A small segmentation model, trained from scratch.
Model: 22.7M parameters, 48-pixel images, encoder arch wide_resnet, encoder activation relu, encoder depths [3, 3, 3], decoder norm groupnorm, decoder activation silu, decoder widths [64, 128, 256, 256].
Training: soap at rate 0.0026, batches of 64.
Data: trained on aerial photos of the United States (SatlasPretrain), 2.3 epochs.
Rows from block 6 of the decoder, named by matrix and row number. Rows with one number belong to one channel. Each number is 128 + 24 x the weight over the matrix's rms, rounded and kept within 0 to 255. All counts start at 0. Numbers have three digits each.
# convs0: first 3x3 conv (decoder.decb.1.1.convs.0.weight, 128x128x3x3, standardized in use), inputs 99-107, a 3x3 kernel for each
# convs1: second 3x3 conv (decoder.decb.1.1.convs.1.weight, 128x128x3x3, standardized in use, transposed), outputs 99-107, a 3x3 kernel for each
convs0.48:059177145082156102168147101104111174096130179120110129133129177170152123115127067120149067125148154041129154102135105118186098079098127138122103094139131149135136151120151178102081129126106115152116106156129132143111096104126094157107105119123
convs1.48:141089097150108127118092203142145139093134126105140135158127132116108110094117141104116197137102106162063135115124169196114091165100201130127127126128150174138100125173103150173083122123115121099149127136135138120152108133115132103137136116149
convs0.49:174127159169102156072218127143084108139128132133135123146150162068067121105091101126138152178151174048174067147138171140154105162147091101128106092109116105159110131108153130125070079171166108141133178125132121186148155119107097078123128092138
convs1.49:190006184124146100090175077111115116127119110116126129134150149129185187104145115184065185065084099130113095132099146218162119069110123135118157154158149137127154150062162129116140107145126131091109099108073135114134111128113131147144125163070
convs0.50:179103154145163138081139165117170183139114100156122154088145133138113084156123154187135136103157153132124164035142126142093099087115158103132164153127145119145136115106123098136110137115146147094133128159132140145104122106115120130165114108116
convs1.50:140147153126070112109125084089117090125130115072093107111143133144151156128134124119125136100120167137110134105171152160139122143116183120105145075128104121137129111106101171122159138122148137137126119108109150147130122124120128093118155129108
convs0.51:155131164113146150118146119151132125106136101138144119144125153114127130136127138143128135120111130109133101130120126135116124075130130120168154110124182105138105115121074111152144193099134103065105160127130106129147162124136163118110128102143
convs1.51:145106119137081149121146116147119103139089151117136102130144152152119139118136119138118171122134104112134114139118150153130125107148164154103130063159149105083138125126098091095123162128149115134129113127095118171153095138143135113091123133120
convs0.52:079169108150107167162159063133142091114123123121117095085105110156151150106078139159138150128132137113159135158124140201100105070127125124121137113088104118114135142082167111163071126150186100082162116130123146128172111142130148135106090123177
convs1.52:205087134111119091104099142163157149150156133126132046113159169128130096141153133157068108134148097095107147121124183158130103134123052103160160175156125127108135081118104146114146071153107097135121120093134093170150112128160155098105116095085
convs0.53:106177108122115142113157139160138100153140126132056121127134111113159148135150147132123124120139127075135171129127107090115161120095120147135170113117120115123136082138112138105132147136139082088133132158120139143114080140132136090146140115145
convs1.53:109140134115134116153087140114180151144103089108114111123093119131103118139127123085144168099109126096151109156148127112145152124133139114163136144158141092106118114136107128125130142135160117121132115107137127155173107107102105123119117119140
convs0.54:124141101138116103127122105135116114121100133140129130143117103125120132125096112143134136134138131142137128089104123115091145111115128119132109119135112119101115111120115101096108117121122116120112115105119128134138121088105104109106113109097
convs1.54:134116119107125119121135120148059114128141164068128158158109136139095132130120129146116131143112115154160148133099108108123113146142109117117154114138135124164122123133134128149135158156114119140138130121114155133120147140126147122128144124133
convs0.55:120129128110124110113129130117103104136110125137130127111110127089099117102115116152146122151138127165144135122123124138144118121123107126128118142132146140131134124133124127131127121125117120124142113113147108125136099097073093104091120095100
convs1.55:120118104173141132156143134145166103113135119145112121148176145171176159169159151157113133143108137149129144163133136170139118156131121107134130132106110124109150115116126112111138121130137143142132133156163116117141144125130151142152164142150
convs0.56:124135150126122167098159134130111138146120154144109145159116155164118149080097152126166098122180111139138116170097149166146056117125121121120135145126101156152152087142102116135157111146124130108119123141125105142134104089142092091126144110113
convs1.56:128114135082131146151135150122090113095127138119162098102154145092132139077133130140117102157096112160094099083119127150118072101144080139105110135121114109151111138098150099087118164111157142131161156137132147129097146140122109116168107165145
convs0.57:135100146138105137146121140137123124150128121129088144143150123120135105130142112142135057138090246148134142166151118174091223094127137140131098121152090164132142164113135151145166122174055117092111111110107102142139128108120125105106107107155
convs1.57:123134130108146126127156124135151126126089131134149128121102107143133129130136151122112121045192096179134098100126181006160107159129104159092087157100153148134115189069152072131069127128113127072144146122133137119124102132108126142154159139130
convs0.58:123179121133132114105104135112121111130118121147135156147126137098110116092115122194144114133150099157154156120135137119103120167106146122123129140140103135160145126136091095122161136135154107105139125110137105136131122146117152154135107135137
convs1.58:131151121158100132141102130126103074123149141108110126136147167134142151121123122086145095143104135182091097135140089128136159147149154128070114143135135138122143096124114096107138162106154120144112125136099134160140088065136106124135113106125
convs0.59:128161134087121163111107124155176134168172074125138086149156149131123089118093123130090189111109103129138165121132103166116115095127140145125126137107131116144141098104105106099144124133120138117091144145150092135122085088106109135133117111144
convs1.59:135126142113131161125116153154106159180103096099125149114121117132112137107115126109114138127133134079150118119119163121132092151132171119113156118142106123121096132123115105145129148157140101116139102113116133136106130142129104114126157162165
convs0.60:104140192133121142088128094140128112127139095100113086136183133140121147111126107068128164122077104131118117136148123108135115111095079121132111110129161124141117120159094062146141140152144138125095154108127092111136110105149125094107121080081
convs1.60:163115101116108123112124188188104117137099138133129161146128199131128103127070149115143136150149131102081212157154098128125150163079138121102170122144122165123128084130116143083189146099129131143166130162100130139113171165162144127109064103143
convs0.61:160138112095130090135140101169138187145100147111124145143162170128118136149136180106096146127141130144143129145119133113121096109140114115119149107147111135126104119109128120111142100109102111149141120150166157128114113147112102124145108149105
convs1.61:139104106140137126127091113115145106118121113109100095099115119104140125099124138141126125128119116142153131143095137161124127116129110167107095137112128137112142136131138118108137121138136155120137116107118141097109112107144093134139117119139
convs0.62:154147141150158122106111132131112118115113123122133143146156148118149151115123132117112126125094132109147126121117117139138121149131126122126136122105135136124126109142124118121152117114107175161151143147137119137145092108115098113131091112137
convs1.62:112158185192119101154149098070121169161165130181104131151134133141118113138113115168123158162140128112124162145133098186137125174127132125128132157135154095156185147132141119159144138156145146140152114101137108095122155135146126129134122108156
convs0.63:131097209061168142187118147122134121148128108106119124125112127156162151120123142130123118096197105120076137113129131089219149113105136118125141151111128113174104113141120146075149149182125129117104079128146125104121124090116116114125122095127
convs1.63:105180092093136148099131167136153118127161104069094094096125111149155116125176154124143133140101151112091131120157165124031177078163099153066110105119100107119108115137101109160117119099149103126145123108147152139157073115136091084119109151106
convs0.64:121129153107108089102055174122130094100098129139144149155125123124111140145113164163102138064147152156091179125096208082205065128109145113133125130115118087164148155105158125110135192078150142121123099121138154125138120139114100097116117147127
convs1.64:113181122079106166138076097138133149132151147179090147127127088116104125128128112111143118081116142155122062087166101160042162035132140094112148144095081095069166139176041138104127106186092104121095100130124129137087125144116120127180120124108
convs0.65:162141071111138154097165137094126103124124109161113121141111093133126107074123119095103111169114116176132118131136106071127167102097122163132146171154135172126100117175120139114147132146119113135131116102144144123113159130144118075115149117138
convs1.65:100076147123083109143117110109150112143132107118098164129119157145137136152112122115138088128132096101133153128162148094124129150100118138121060126087084106140105125117124112130123153093138140135090116149133114135150106142089137131129127136105
convs0.66:142094168076115229122165071125113109168129153108145152120092099130149150145109094179081118157101177145141128136083175111157127128072162190125105119131184161158124137146097106111179115144115087088200131103169098166110138143073123138129160121106
convs1.66:160059140067116186102171156086107129145112107127146141150129117109145124131158114132103117094129127134162102129155112125076144095178107108108099097136142109135065173089151076117155130114106112129150080121135103169156137111127132146126181171157
convs0.67:083138140118130141181109103151147090119153159110098088128129131125113136115104097158160153091105087109101111148128168111119166125133142146129103117119135128159135138132129105121138120084159101104094133159120146140172100121116154145121139139138
convs1.67:140111102116107086108133167156132126100105147140130109151152116118141125143142147148164149143136154094086108136150132143111127084136103138101150119146131139127115120142132135142145119131129120108106160105114145115160115112114142104090159157143
convs0.68:149151165164086169124118090118097146120134121131115154115120143138130112123117085090157093005106118073134123131142092110139154124100116098124112112113120131142135084159121084078151151136135126119127125123190074152135105067169131156094163121142
convs1.68:163139085068115126092116127122159102130105138116108118168155157139103151114112155115107176120123212154078158131138126101100134159114142129114128116156156147142149130132097143162155144071170126114148071131103114143110106117124109105121097158132
convs0.69:059090140096255084191055137105156107138116172127112121124168137182088094077082083186169065000183137219048165105148096156207128173019159101122130126115098141171131136143112086147103174078183122129130042155150219051126112137144138061119107179108
convs1.69:027127147242105114158134156165149092075106139145130146174164178154164106116067133151167124160183133149078129076149097126082090198075146105137134171118107162150140072158049127154151108101116163189064076134141118093134089120161131182129134098127
convs0.70:193023255172225102015077132162084146085105141181154113120165142111115102111111117078004247197219080069150146144133188095145094104107126110083131153110083091119127140070173125206046087128165097136191085119089134145151092135119114103078158160134
convs1.70:186056143126068014014249107154129104084150109120162122163108146127151093145155141179126191185095081041231132144123154215136108031156123085117131154135138140160126180118196172065124110156072110126138199148141067138167092134101164185133101142209
convs0.71:116124169138138125144113089177091079135170161123142140158137108133130121147160115095140159141118127144125120166144111149115140133108128098116131134132125108093107153129160123116147102119143128152150114124131148138120108127138166126127151122121
convs1.71:128142107115143116083151127108127130130072108154129089134117105140131121142141104132119110113106113133124141101139131111141121148132127163142141133100140131141153125127141118128116101126123121099121120122126123113107127127114118122097118162138
convs0.72:115146111096106147116144139141121131133136124126139126120134135125115130119138135126111124128119114118132114127147150132093106146126107109132099122125143115124130164138110102134146095143109119112143134134128120119119123106108117119124112114103
convs1.72:145145135090134137152101116134114135157124128145159128094152136119108124129130150136122143114109113132150135136121078159179130092100145159160166134168117164116121139092158134115110139115107149122109147132124127130142116124142159124157138132168
convs0.73:165108118144118097094122154120130188168154115064098110115128139135100106120113102097116141081143110159166128091126127130079137136149100113105159152138108153134125148126123113110112087129136126112082160139127142110144125137137118111156161127116
convs1.73:092131163146100109114128071124152139128121107101088122135144142123142141138140146114084096116109141129139153140119133136175127146113145112124107124126099077146128126144160138147136135126116108152136123132119153139127138122139107132137121141144
convs0.74:095117144114125137105111104120129122092117144109171162090136124128111166090141142150168115134111135169110103170118121098134158137129124130126084123109109131130122120143142142126104120128118082100113153125125149142147148116154145108108124124095
convs1.74:120137129093128137098125138103100142135111130109104122110114145106139124140138151130121123131113127134109127142149113092120145128136109117138101147162116131136146141117123130123112122098114147114111137132132136119154125105111138124099088107085
convs0.75:098177129125135112099103112120120116130116116144157152172108092128135131152116171133141125123115122123110171118162118129158139163144110121090100154103119109154138122089152141160125152119121084127148099109100219136115116077107108109137106118136
convs1.75:118142152144128128148094127100085132132136133164144125093102089120114115158133128101110115110147158162139117118130146131105133145103122122130139111132117139146137138127104135115113104148098130127095146133114120111127115148137101106130121140132
convs0.76:136097148128099110102117124191135130125135153138155158102114151126126132121132146134108117113127130163129103083144136111077110130156147089119122139133100134105138117123145112138120118110133117140159138129093123128149117112124078100109114101131
convs1.76:141114149151137123100162139101099131109130152135196081083131115116127111120137121151121093116117122098153136116096135123151142126116147093140113178146095151129177152145151105143135130128132118136137138149137119112130134118146158123146142142102
convs0.77:134128148115109141103114139096122113145107124154117109121150129151123097109108140134160128135149155114098135132143136142107120142143155079142146128145105149118109102130150133118124150131116156136109125125176134139161124123105127127093102127139
convs1.77:136112127107145156122126129161147120152142082121102203127131118131127123126126134118136119095119128113101120153115120132142114129092106141132080165119111155101174133119108111121095100119131103116110104125114124127118123125120134108107131120122
convs0.78:130176041208125136142103156129126119143127129103130112135109142142165139108113138138149107128105143030185161027140124139151121177079124122098153105096114139116130116114095144105137116115106127162133144131117093099124106180130104131130139143163
convs1.78:081119179221124064200109094140098143144130159137110135113152139119106115140136124111069166164143131108093178129117155131140132108188128111177155137136153131149130158112149141158124111107110118149163135100110088122151074120140110130178126088152
convs0.79:112129145154099132117147073139150104121113130165094159085099155105106100132121121126126133124090133101126121106138125157150119139092115171090103120131140110113140113156119108129089075149107092108160126126096156156140116114101140138147163112127
convs1.79:157091111118125127119139128085143090114135154167124110118140125158142149113125151105133161112139141117146108131142118135122106136112133132133113115128131143152060155088157159116154135124137127145105139129148113143137113114088116135118154114146
convs0.80:152061141140211061147055166099144104116135144130133125118154144176084095095141114120043191077193075154110086136145173165149036146052144116124127139172094086126193126117119128111172110173067117147149098061171224163127152167113151137150115180158
convs1.80:097148004185052166113199118090144118135115139149103113106134134160155089122113166205121114156105141087207116130107056185117140114128136095126168140130144166142102151117132086140137103158159155178058091198193105126153114099189143112136141137132
convs0.81:080124149102078119070087137136130120128101105106122085144129074141088109141125134146130087130155172146142112143119124099085138085126179122129140144108109114085091128122103140115118168092144103096090115133153117163173138111143154112116123134160
convs1.81:055254167101138080211069131153170147163127103137096116124089159185187096141149081075104103098118106157128124053113188088168174157148071178137101129142130138147115111151067121108128128187145078057142091103138155158153132193153093170094143081134
convs0.82:189145076141136129114112118142102110110115136105145100106144172115114122155158099087163155168146086139088133104184174138135135092135138118139114146102169158119112190173119154149123121116123119144108143147148100083148129135165172119094085156163
convs1.82:141152143126120109149105097182136149124149144097133112120109093144152164136108125160123152124092099088072168135107179118176109100068121109134112117156131166118145144148156122120053116071077125142146125134122161145132121119119166140112117147110
convs0.83:140099186143086139102192125117108158125113132156109110082095069126153152189133154144104142148134134144187166157104101094127197124181110113154119106136073125118095116173194092123128112147079138107159122101115117141141108111149147103099145136163
convs1.83:132113156102186120102145090107138093137120116113114124137157100118098114154139195123103108105097109066187134129062123032143152112143077183125140147125169147101141162106141107128207096080114107113127123153136100178120120159085160190168126128133
convs0.84:086152163130147163164147066091120121106126091189131160137126157110079080118102135079141107142152134120098166161127069107072194149088146084181120122105148115175132145144121120148132113126126124146124118120198146115111179131124082115133109172243
convs1.84:170101103124106119120144151113120081162125121133115144167152112170182148090126133092144122121121134105108163047149113086164145163122126121106141097137145123072157139132146140103125134120127154154117112137158131092106067106133129162164144109103