Rows from block 1 of the decoder, named by matrix and row number. Rows with one number belong to one channel. Each number is 50 + 12 x the weight over its row's rms, rounded and kept within 0 to 99. All counts start at 0. After the name is the row's rms in percent of the matrix's.
# convs0: first 3x3 conv (decoder.mid.1.convs.0.weight, 256x256x3x3, standardized in use), inputs 210-219, a 3x3 kernel for each
# convs1: second 3x3 conv (decoder.mid.1.convs.1.weight, 256x256x3x3, standardized in use, transposed), outputs 210-219, a 3x3 kernel for each
convs0.221 096:53 21 38 45 32 60 40 59 78 21 82 08 38 52 59 67 60 28 41 40 42 45 35 54 64 67 51 47 47 66 51 54 60 55 37 40 40 43 40 41 41 39 38 31 67 42 52 55 22 45 64 51 76 52 37 64 56 38 36 54 41 47 75 49 47 36 46 42 46 41 45 58 60 47 44 52 50 58 57 44 37 68 47 61 41 49 46 47 54 74
convs0.222 104:63 58 43 72 56 69 74 51 39 44 44 90 27 42 39 48 62 42 46 38 68 41 51 51 49 42 46 59 51 47 49 59 59 61 25 42 64 45 52 78 41 57 50 33 62 49 53 53 54 51 53 59 35 55 44 57 55 50 62 34 54 59 41 44 52 56 48 47 59 61 67 48 52 83 28 50 61 52 22 31 55 49 39 31 63 29 57 50 61 62
convs0.223 101:55 63 34 53 42 59 38 32 43 53 65 59 53 48 42 51 45 36 56 67 32 25 60 32 35 34 88 47 38 34 47 56 55 32 42 42 73 54 31 59 39 54 70 78 52 62 55 79 60 72 42 52 63 72 35 59 57 48 47 56 54 58 45 50 49 57 36 61 45 49 53 31 44 58 60 51 34 26 18 50 51 46 53 37 42 47 61 40 61 50
convs0.224 018:51 44 55 51 42 52 51 43 52 51 58 54 55 52 57 57 44 54 53 44 48 48 45 42 65 48 64 44 40 44 58 55 47 45 40 43 57 51 55 50 47 54 58 46 53 59 53 45 59 51 51 61 57 50 43 49 35 33 36 59 41 19 44 53 33 32 49 33 50 46 39 35 57 52 57 56 53 51 56 64 66 52 42 59 41 42 59 44 50 68
convs0.225 103:62 43 96 53 48 40 26 68 35 51 56 46 45 56 56 42 51 55 50 43 66 54 49 54 38 59 40 33 61 36 54 57 53 55 39 59 38 57 44 31 46 31 65 56 45 51 37 78 60 67 40 51 36 33 69 57 47 23 60 46 40 54 45 56 63 68 41 58 39 33 36 68 33 45 77 37 43 45 68 48 48 76 42 48 66 37 67 60 62 47
convs0.226 095:56 56 59 53 70 41 57 36 67 55 34 38 79 40 67 26 59 63 36 68 54 24 30 40 50 71 64 61 39 56 39 52 37 45 30 31 51 51 70 33 62 58 31 42 60 31 60 54 37 47 47 43 45 63 66 30 41 33 55 60 67 60 35 57 38 57 52 42 80 24 36 52 49 44 27 67 48 60 69 52 58 48 51 56 31 59 48 48 37 58
convs0.227 106:38 45 38 52 49 35 42 55 56 56 34 28 60 58 28 48 33 41 63 64 72 46 67 53 43 54 37 37 39 44 62 71 31 50 38 46 49 45 44 46 53 65 63 55 45 47 51 54 34 33 26 33 45 77 62 47 40 57 53 65 59 44 31 59 47 57 54 36 43 47 53 49 43 53 67 64 36 27 58 38 25 50 66 48 53 22 42 48 56 66
convs0.228 098:47 46 14 62 48 64 48 61 55 58 47 58 61 43 45 53 56 41 56 59 53 49 26 66 50 76 52 55 39 41 48 41 43 60 52 49 30 86 34 56 60 69 46 45 47 62 39 30 71 39 48 25 59 53 21 71 51 59 50 62 58 31 59 43 50 54 39 50 68 51 50 38 76 45 33 39 45 50 58 43 45 59 53 80 37 39 34 66 40 39
convs0.229 098:50 64 48 46 45 50 66 43 49 42 64 36 44 63 75 55 55 61 49 56 48 45 43 37 50 65 43 52 36 45 33 28 47 56 47 48 66 61 52 34 47 80 45 44 23 42 48 43 55 42 47 44 61 52 52 46 38 64 62 57 47 51 56 57 64 60 51 43 51 57 69 55 29 53 56 30 38 63 39 63 67 72 40 84 65 32 51 57 49 28
convs0.230 091:43 50 36 61 58 47 42 50 42 43 45 34 57 42 87 56 50 37 61 46 26 61 46 62 59 52 53 43 45 34 60 48 55 42 42 55 38 67 31 35 49 56 68 58 45 44 48 37 27 42 43 43 41 58 38 65 54 47 55 52 67 64 56 55 29 70 58 52 48 54 75 43 51 51 66 66 57 46 36 64 44 36 41 55 32 77 28 38 68 64
convs0.231 098:57 55 49 34 61 48 67 44 20 49 69 59 75 33 47 43 34 64 69 59 46 34 57 52 54 43 70 52 53 36 65 59 38 52 37 37 54 60 70 59 48 58 09 57 59 38 29 56 47 55 50 65 32 37 52 35 49 40 56 69 42 58 48 65 35 53 27 84 54 37 40 53 39 51 87 54 71 31 45 39 43 68 24 58 52 54 60 55 75 48
convs0.232 100:44 47 56 42 40 56 52 44 64 44 35 60 51 52 64 37 73 65 45 54 14 50 68 63 50 45 36 45 64 38 40 49 43 53 70 28 51 48 37 40 48 59 45 49 57 61 44 40 51 47 57 54 66 37 35 55 77 55 58 37 53 30 42 56 48 57 64 52 31 42 59 74 73 49 42 56 56 75 68 53 43 64 25 58 54 51 50 46 27 47
convs0.233 093:43 56 48 54 49 47 36 27 59 58 64 62 53 50 64 53 36 46 45 59 45 59 61 49 65 38 33 25 65 32 59 50 29 60 45 48 65 55 77 22 55 56 49 50 48 72 99 47 55 67 42 51 56 55 54 32 61 48 54 33 42 43 63 66 43 56 48 51 62 49 42 46 53 62 38 74 47 70 21 47 15 47 42 49 47 56 60 27 50 36
convs0.234 098:38 45 64 50 59 41 52 39 49 52 47 62 55 23 42 31 42 45 56 36 56 54 35 50 35 45 59 58 50 47 50 46 49 53 62 41 58 62 49 40 68 32 44 59 53 75 28 76 23 49 46 64 58 40 67 17 55 16 46 52 37 71 21 70 12 51 50 47 52 37 59 52 40 68 50 76 43 48 54 35 36 59 50 33 76 47 50 43 54 63
convs0.235 105:58 39 38 41 49 63 73 45 45 42 46 49 47 64 48 62 50 44 58 54 51 63 47 47 60 62 37 58 45 60 72 22 64 44 76 46 52 37 57 58 50 62 42 76 45 74 64 49 56 21 45 39 65 52 46 63 32 54 40 47 62 56 69 54 44 59 57 45 50 34 75 41 54 61 18 60 42 54 24 49 66 60 31 46 62 47 54 11 66 53
convs0.236 102:47 36 69 43 56 41 40 67 35 55 55 45 41 40 61 53 62 43 32 39 76 45 32 29 62 58 56 34 47 39 41 39 47 28 36 48 51 42 46 48 54 43 70 57 48 38 56 49 61 32 74 36 57 71 68 51 39 46 79 45 57 74 47 42 64 33 50 47 68 62 58 67 38 53 47 46 43 58 64 66 64 49 64 57 78 31 54 38 47 64
convs0.237 092:51 30 51 56 51 43 51 61 48 39 20 43 37 51 38 33 46 41 67 60 72 38 54 65 58 52 75 47 69 43 68 54 73 45 41 59 60 44 48 49 35 44 43 33 53 56 31 16 38 43 35 41 45 55 62 45 39 51 48 47 42 42 34 41 43 47 46 23 38 38 47 57 29 45 58 45 47 60 37 55 64 28 70 42 42 47 54 46 48 41
convs0.238 104:52 42 43 63 45 51 44 49 32 62 27 76 28 95 55 43 54 24 43 47 61 61 57 40 35 45 61 62 40 50 48 49 65 51 49 55 66 51 40 42 55 33 50 42 81 57 64 35 37 46 46 59 58 35 57 48 35 62 59 44 44 40 64 63 46 58 57 68 54 65 54 66 53 60 44 49 42 38 43 52 66 59 52 38 55 51 31 38 47 57
convs1.221 115:55 48 38 54 60 66 60 69 47 65 34 36 44 52 56 62 33 45 52 64 27 38 30 88 51 67 51 60 52 58 70 41 59 50 56 59 33 47 49 56 66 50 46 49 43 42 40 36 56 50 71 46 53 43 45 73 54 43 45 55 60 56 56 39 55 51 55 48 40 69 47 53 50 51 49 35 51 68 54 46 38 42 50 55 56 59 48 45 34 58
convs1.222 094:46 54 59 47 44 32 62 47 32 57 49 42 54 57 48 41 36 50 40 58 47 53 60 26 44 41 71 70 72 34 47 34 54 51 59 29 49 44 55 39 51 42 60 49 52 53 50 38 45 80 64 61 53 60 43 43 54 47 49 36 57 43 53 56 36 46 31 63 40 54 40 59 17 51 45 60 31 50 62 38 65 59 30 38 44 54 41 69 71 72
convs1.223 094:64 54 23 32 49 57 54 50 43 53 47 47 39 61 55 40 46 31 34 49 54 53 30 75 49 63 40 78 40 31 43 79 53 40 51 55 47 49 45 43 49 59 54 60 38 42 68 50 51 60 63 69 35 38 66 30 48 50 59 70 34 52 54 40 55 60 72 41 66 53 46 45 36 59 44 68 51 38 53 40 50 25 78 49 56 41 58 61 44 57
convs1.224 089:76 63 36 75 42 70 29 50 51 61 48 39 49 29 53 90 35 45 62 68 50 65 47 35 66 41 60 52 50 66 61 73 46 38 52 55 36 63 45 27 45 41 48 55 49 46 68 35 37 54 64 34 35 39 33 42 62 24 47 36 61 51 52 59 47 59 46 49 48 40 50 47 51 52 59 50 38 48 43 52 44 61 60 17 49 56 58 54 40 59
convs1.225 101:38 55 56 49 67 48 55 48 51 61 48 41 38 49 73 51 59 38 53 57 55 47 61 33 44 44 49 50 29 44 54 45 51 45 65 57 56 59 51 72 39 70 39 62 57 31 62 52 48 49 49 59 53 57 63 61 41 44 47 54 47 57 46 31 60 50 60 50 41 42 34 62 41 39 64 35 49 64 48 54 52 62 40 41 53 48 45 60 59 47
convs1.226 121:36 58 43 70 42 34 46 42 64 46 34 68 54 57 26 44 54 69 63 39 73 56 45 48 51 47 54 31 62 48 66 72 34 40 51 64 43 36 57 61 45 62 41 60 64 39 70 66 67 30 32 53 52 73 72 48 36 28 63 59 44 52 69 62 42 45 46 69 57 44 70 52 46 49 37 57 60 51 58 60 49 41 40 49 64 56 42 44 47 61
convs1.227 082:43 44 62 65 70 36 57 37 72 58 89 23 39 35 53 50 38 72 37 55 45 43 39 53 57 44 45 44 67 77 58 51 48 68 43 66 45 41 50 45 57 35 67 39 55 72 49 65 62 66 51 39 53 59 58 48 39 57 42 53 55 61 52 53 65 52 51 63 57 39 44 61 57 81 44 48 62 64 24 40 44 37 61 50 52 61 52 64 26 60
convs1.228 113:67 66 46 37 50 49 57 59 52 52 55 54 58 34 22 39 58 62 55 31 73 56 69 15 48 44 52 50 47 58 59 57 49 53 39 44 68 47 49 39 46 62 53 62 57 73 21 67 55 48 31 33 59 44 38 68 36 33 26 65 40 60 66 73 24 48 31 50 42 49 70 45 54 37 43 40 50 65 51 60 35 24 55 57 56 64 41 55 41 62
convs1.229 089:50 59 40 46 37 62 60 27 65 50 36 65 55 48 43 71 32 47 50 55 36 38 37 62 60 75 52 71 24 37 51 74 68 49 49 52 55 59 64 67 31 49 40 51 58 37 48 36 58 38 55 33 57 65 58 47 61 39 54 59 45 55 53 49 56 36 32 66 54 52 51 31 51 50 66 42 54 46 55 44 60 56 40 63 46 56 42 27 64 47
convs1.230 127:34 50 47 56 39 52 48 72 61 34 46 43 42 76 42 52 51 63 40 45 42 46 50 74 71 42 54 33 48 50 41 68 46 65 48 55 55 35 44 37 48 69 54 36 60 51 41 39 66 42 67 42 62 54 59 49 37 31 60 64 70 42 49 48 32 59 51 57 46 52 46 38 81 38 64 45 48 45 31 59 50 41 56 66 91 29 48 45 56 55
convs1.231 103:55 37 60 33 62 51 38 34 50 50 50 64 43 48 36 56 45 46 56 50 42 73 37 55 44 58 57 58 50 52 46 60 28 51 50 63 46 43 57 21 59 65 46 64 34 74 54 38 25 46 70 57 60 47 56 64 69 62 52 46 52 92 36 42 51 51 64 45 37 53 61 52 52 63 69 54 65 33 41 28 56 40 64 61 50 35 61 59 45 24
convs1.232 105:34 48 61 50 48 58 56 57 46 56 34 45 56 49 57 33 58 59 49 25 51 52 51 29 54 45 58 51 49 53 70 48 48 42 63 39 63 30 70 45 66 42 63 56 56 66 46 40 37 37 69 46 39 63 47 41 67 64 41 69 36 59 40 40 51 43 68 59 41 41 54 54 48 54 36 27 55 63 66 50 41 51 43 46 82 49 65 33 49 44
convs1.233 110:33 55 65 45 40 51 52 52 46 60 51 46 55 27 65 52 71 19 35 62 57 75 55 33 54 30 56 53 20 51 54 39 45 55 37 63 53 46 52 42 60 68 47 58 36 42 62 53 59 27 47 52 56 50 36 87 48 59 26 64 60 41 44 55 59 56 66 34 46 47 42 47 66 46 42 34 43 54 60 42 50 60 35 42 44 52 60 59 48 57
convs1.234 103:50 54 48 67 51 33 32 54 60 40 60 69 48 74 53 63 43 45 57 43 63 31 40 51 55 48 39 45 45 38 59 59 38 44 45 38 34 75 49 60 48 46 58 40 41 58 54 36 52 56 62 41 58 31 36 59 61 63 43 70 48 49 34 55 66 43 48 48 55 59 57 54 54 53 47 34 44 66 58 56 49 64 30 46 42 40 37 50 63 53
convs1.235 099:46 72 38 31 54 63 70 52 43 44 72 45 58 54 46 42 39 54 58 43 43 41 47 57 58 47 59 61 30 61 60 53 46 32 70 47 47 52 46 65 45 39 47 53 52 52 40 63 56 68 42 48 38 20 35 67 47 47 52 39 82 21 56 64 30 54 37 60 42 51 72 46 21 59 42 49 61 54 57 16 72 62 28 66 47 36 58 55 69 21
convs1.236 103:48 39 48 70 46 46 36 66 57 57 40 55 47 51 64 60 50 36 49 52 54 55 50 56 35 70 59 51 45 46 77 60 49 57 46 56 55 51 31 56 53 46 61 32 50 47 47 58 53 26 61 44 56 63 48 48 52 43 69 57 62 41 47 38 52 52 44 66 51 69 27 41 45 40 38 50 42 43 41 61 61 70 53 46 21 68 64 60 49 45
convs1.237 077:25 54 66 27 45 51 41 76 40 53 36 53 71 38 42 38 42 28 44 56 48 57 53 32 66 55 31 64 36 45 54 52 54 52 20 66 48 44 47 60 48 45 39 48 49 59 55 60 43 56 36 45 48 41 46 69 51 23 36 64 40 51 41 45 57 55 88 42 63 66 33 47 52 43 45 53 49 56 48 43 57 45 47 40 50 49 49 27 52 76
convs1.238 110:59 62 56 59 44 58 49 69 30 48 44 39 62 30 72 42 94 31 59 52 46 60 36 31 44 51 64 60 35 54 53 46 43 45 50 43 33 61 58 51 51 45 72 42 46 49 57 24 48 48 77 48 21 55 33 59 44 68 45 48 52 30 59 75 40 39 37 68 43 32 49 58 15 63 40 39 55 61 67 43 47 37 46 54 63 38 47 51 71 33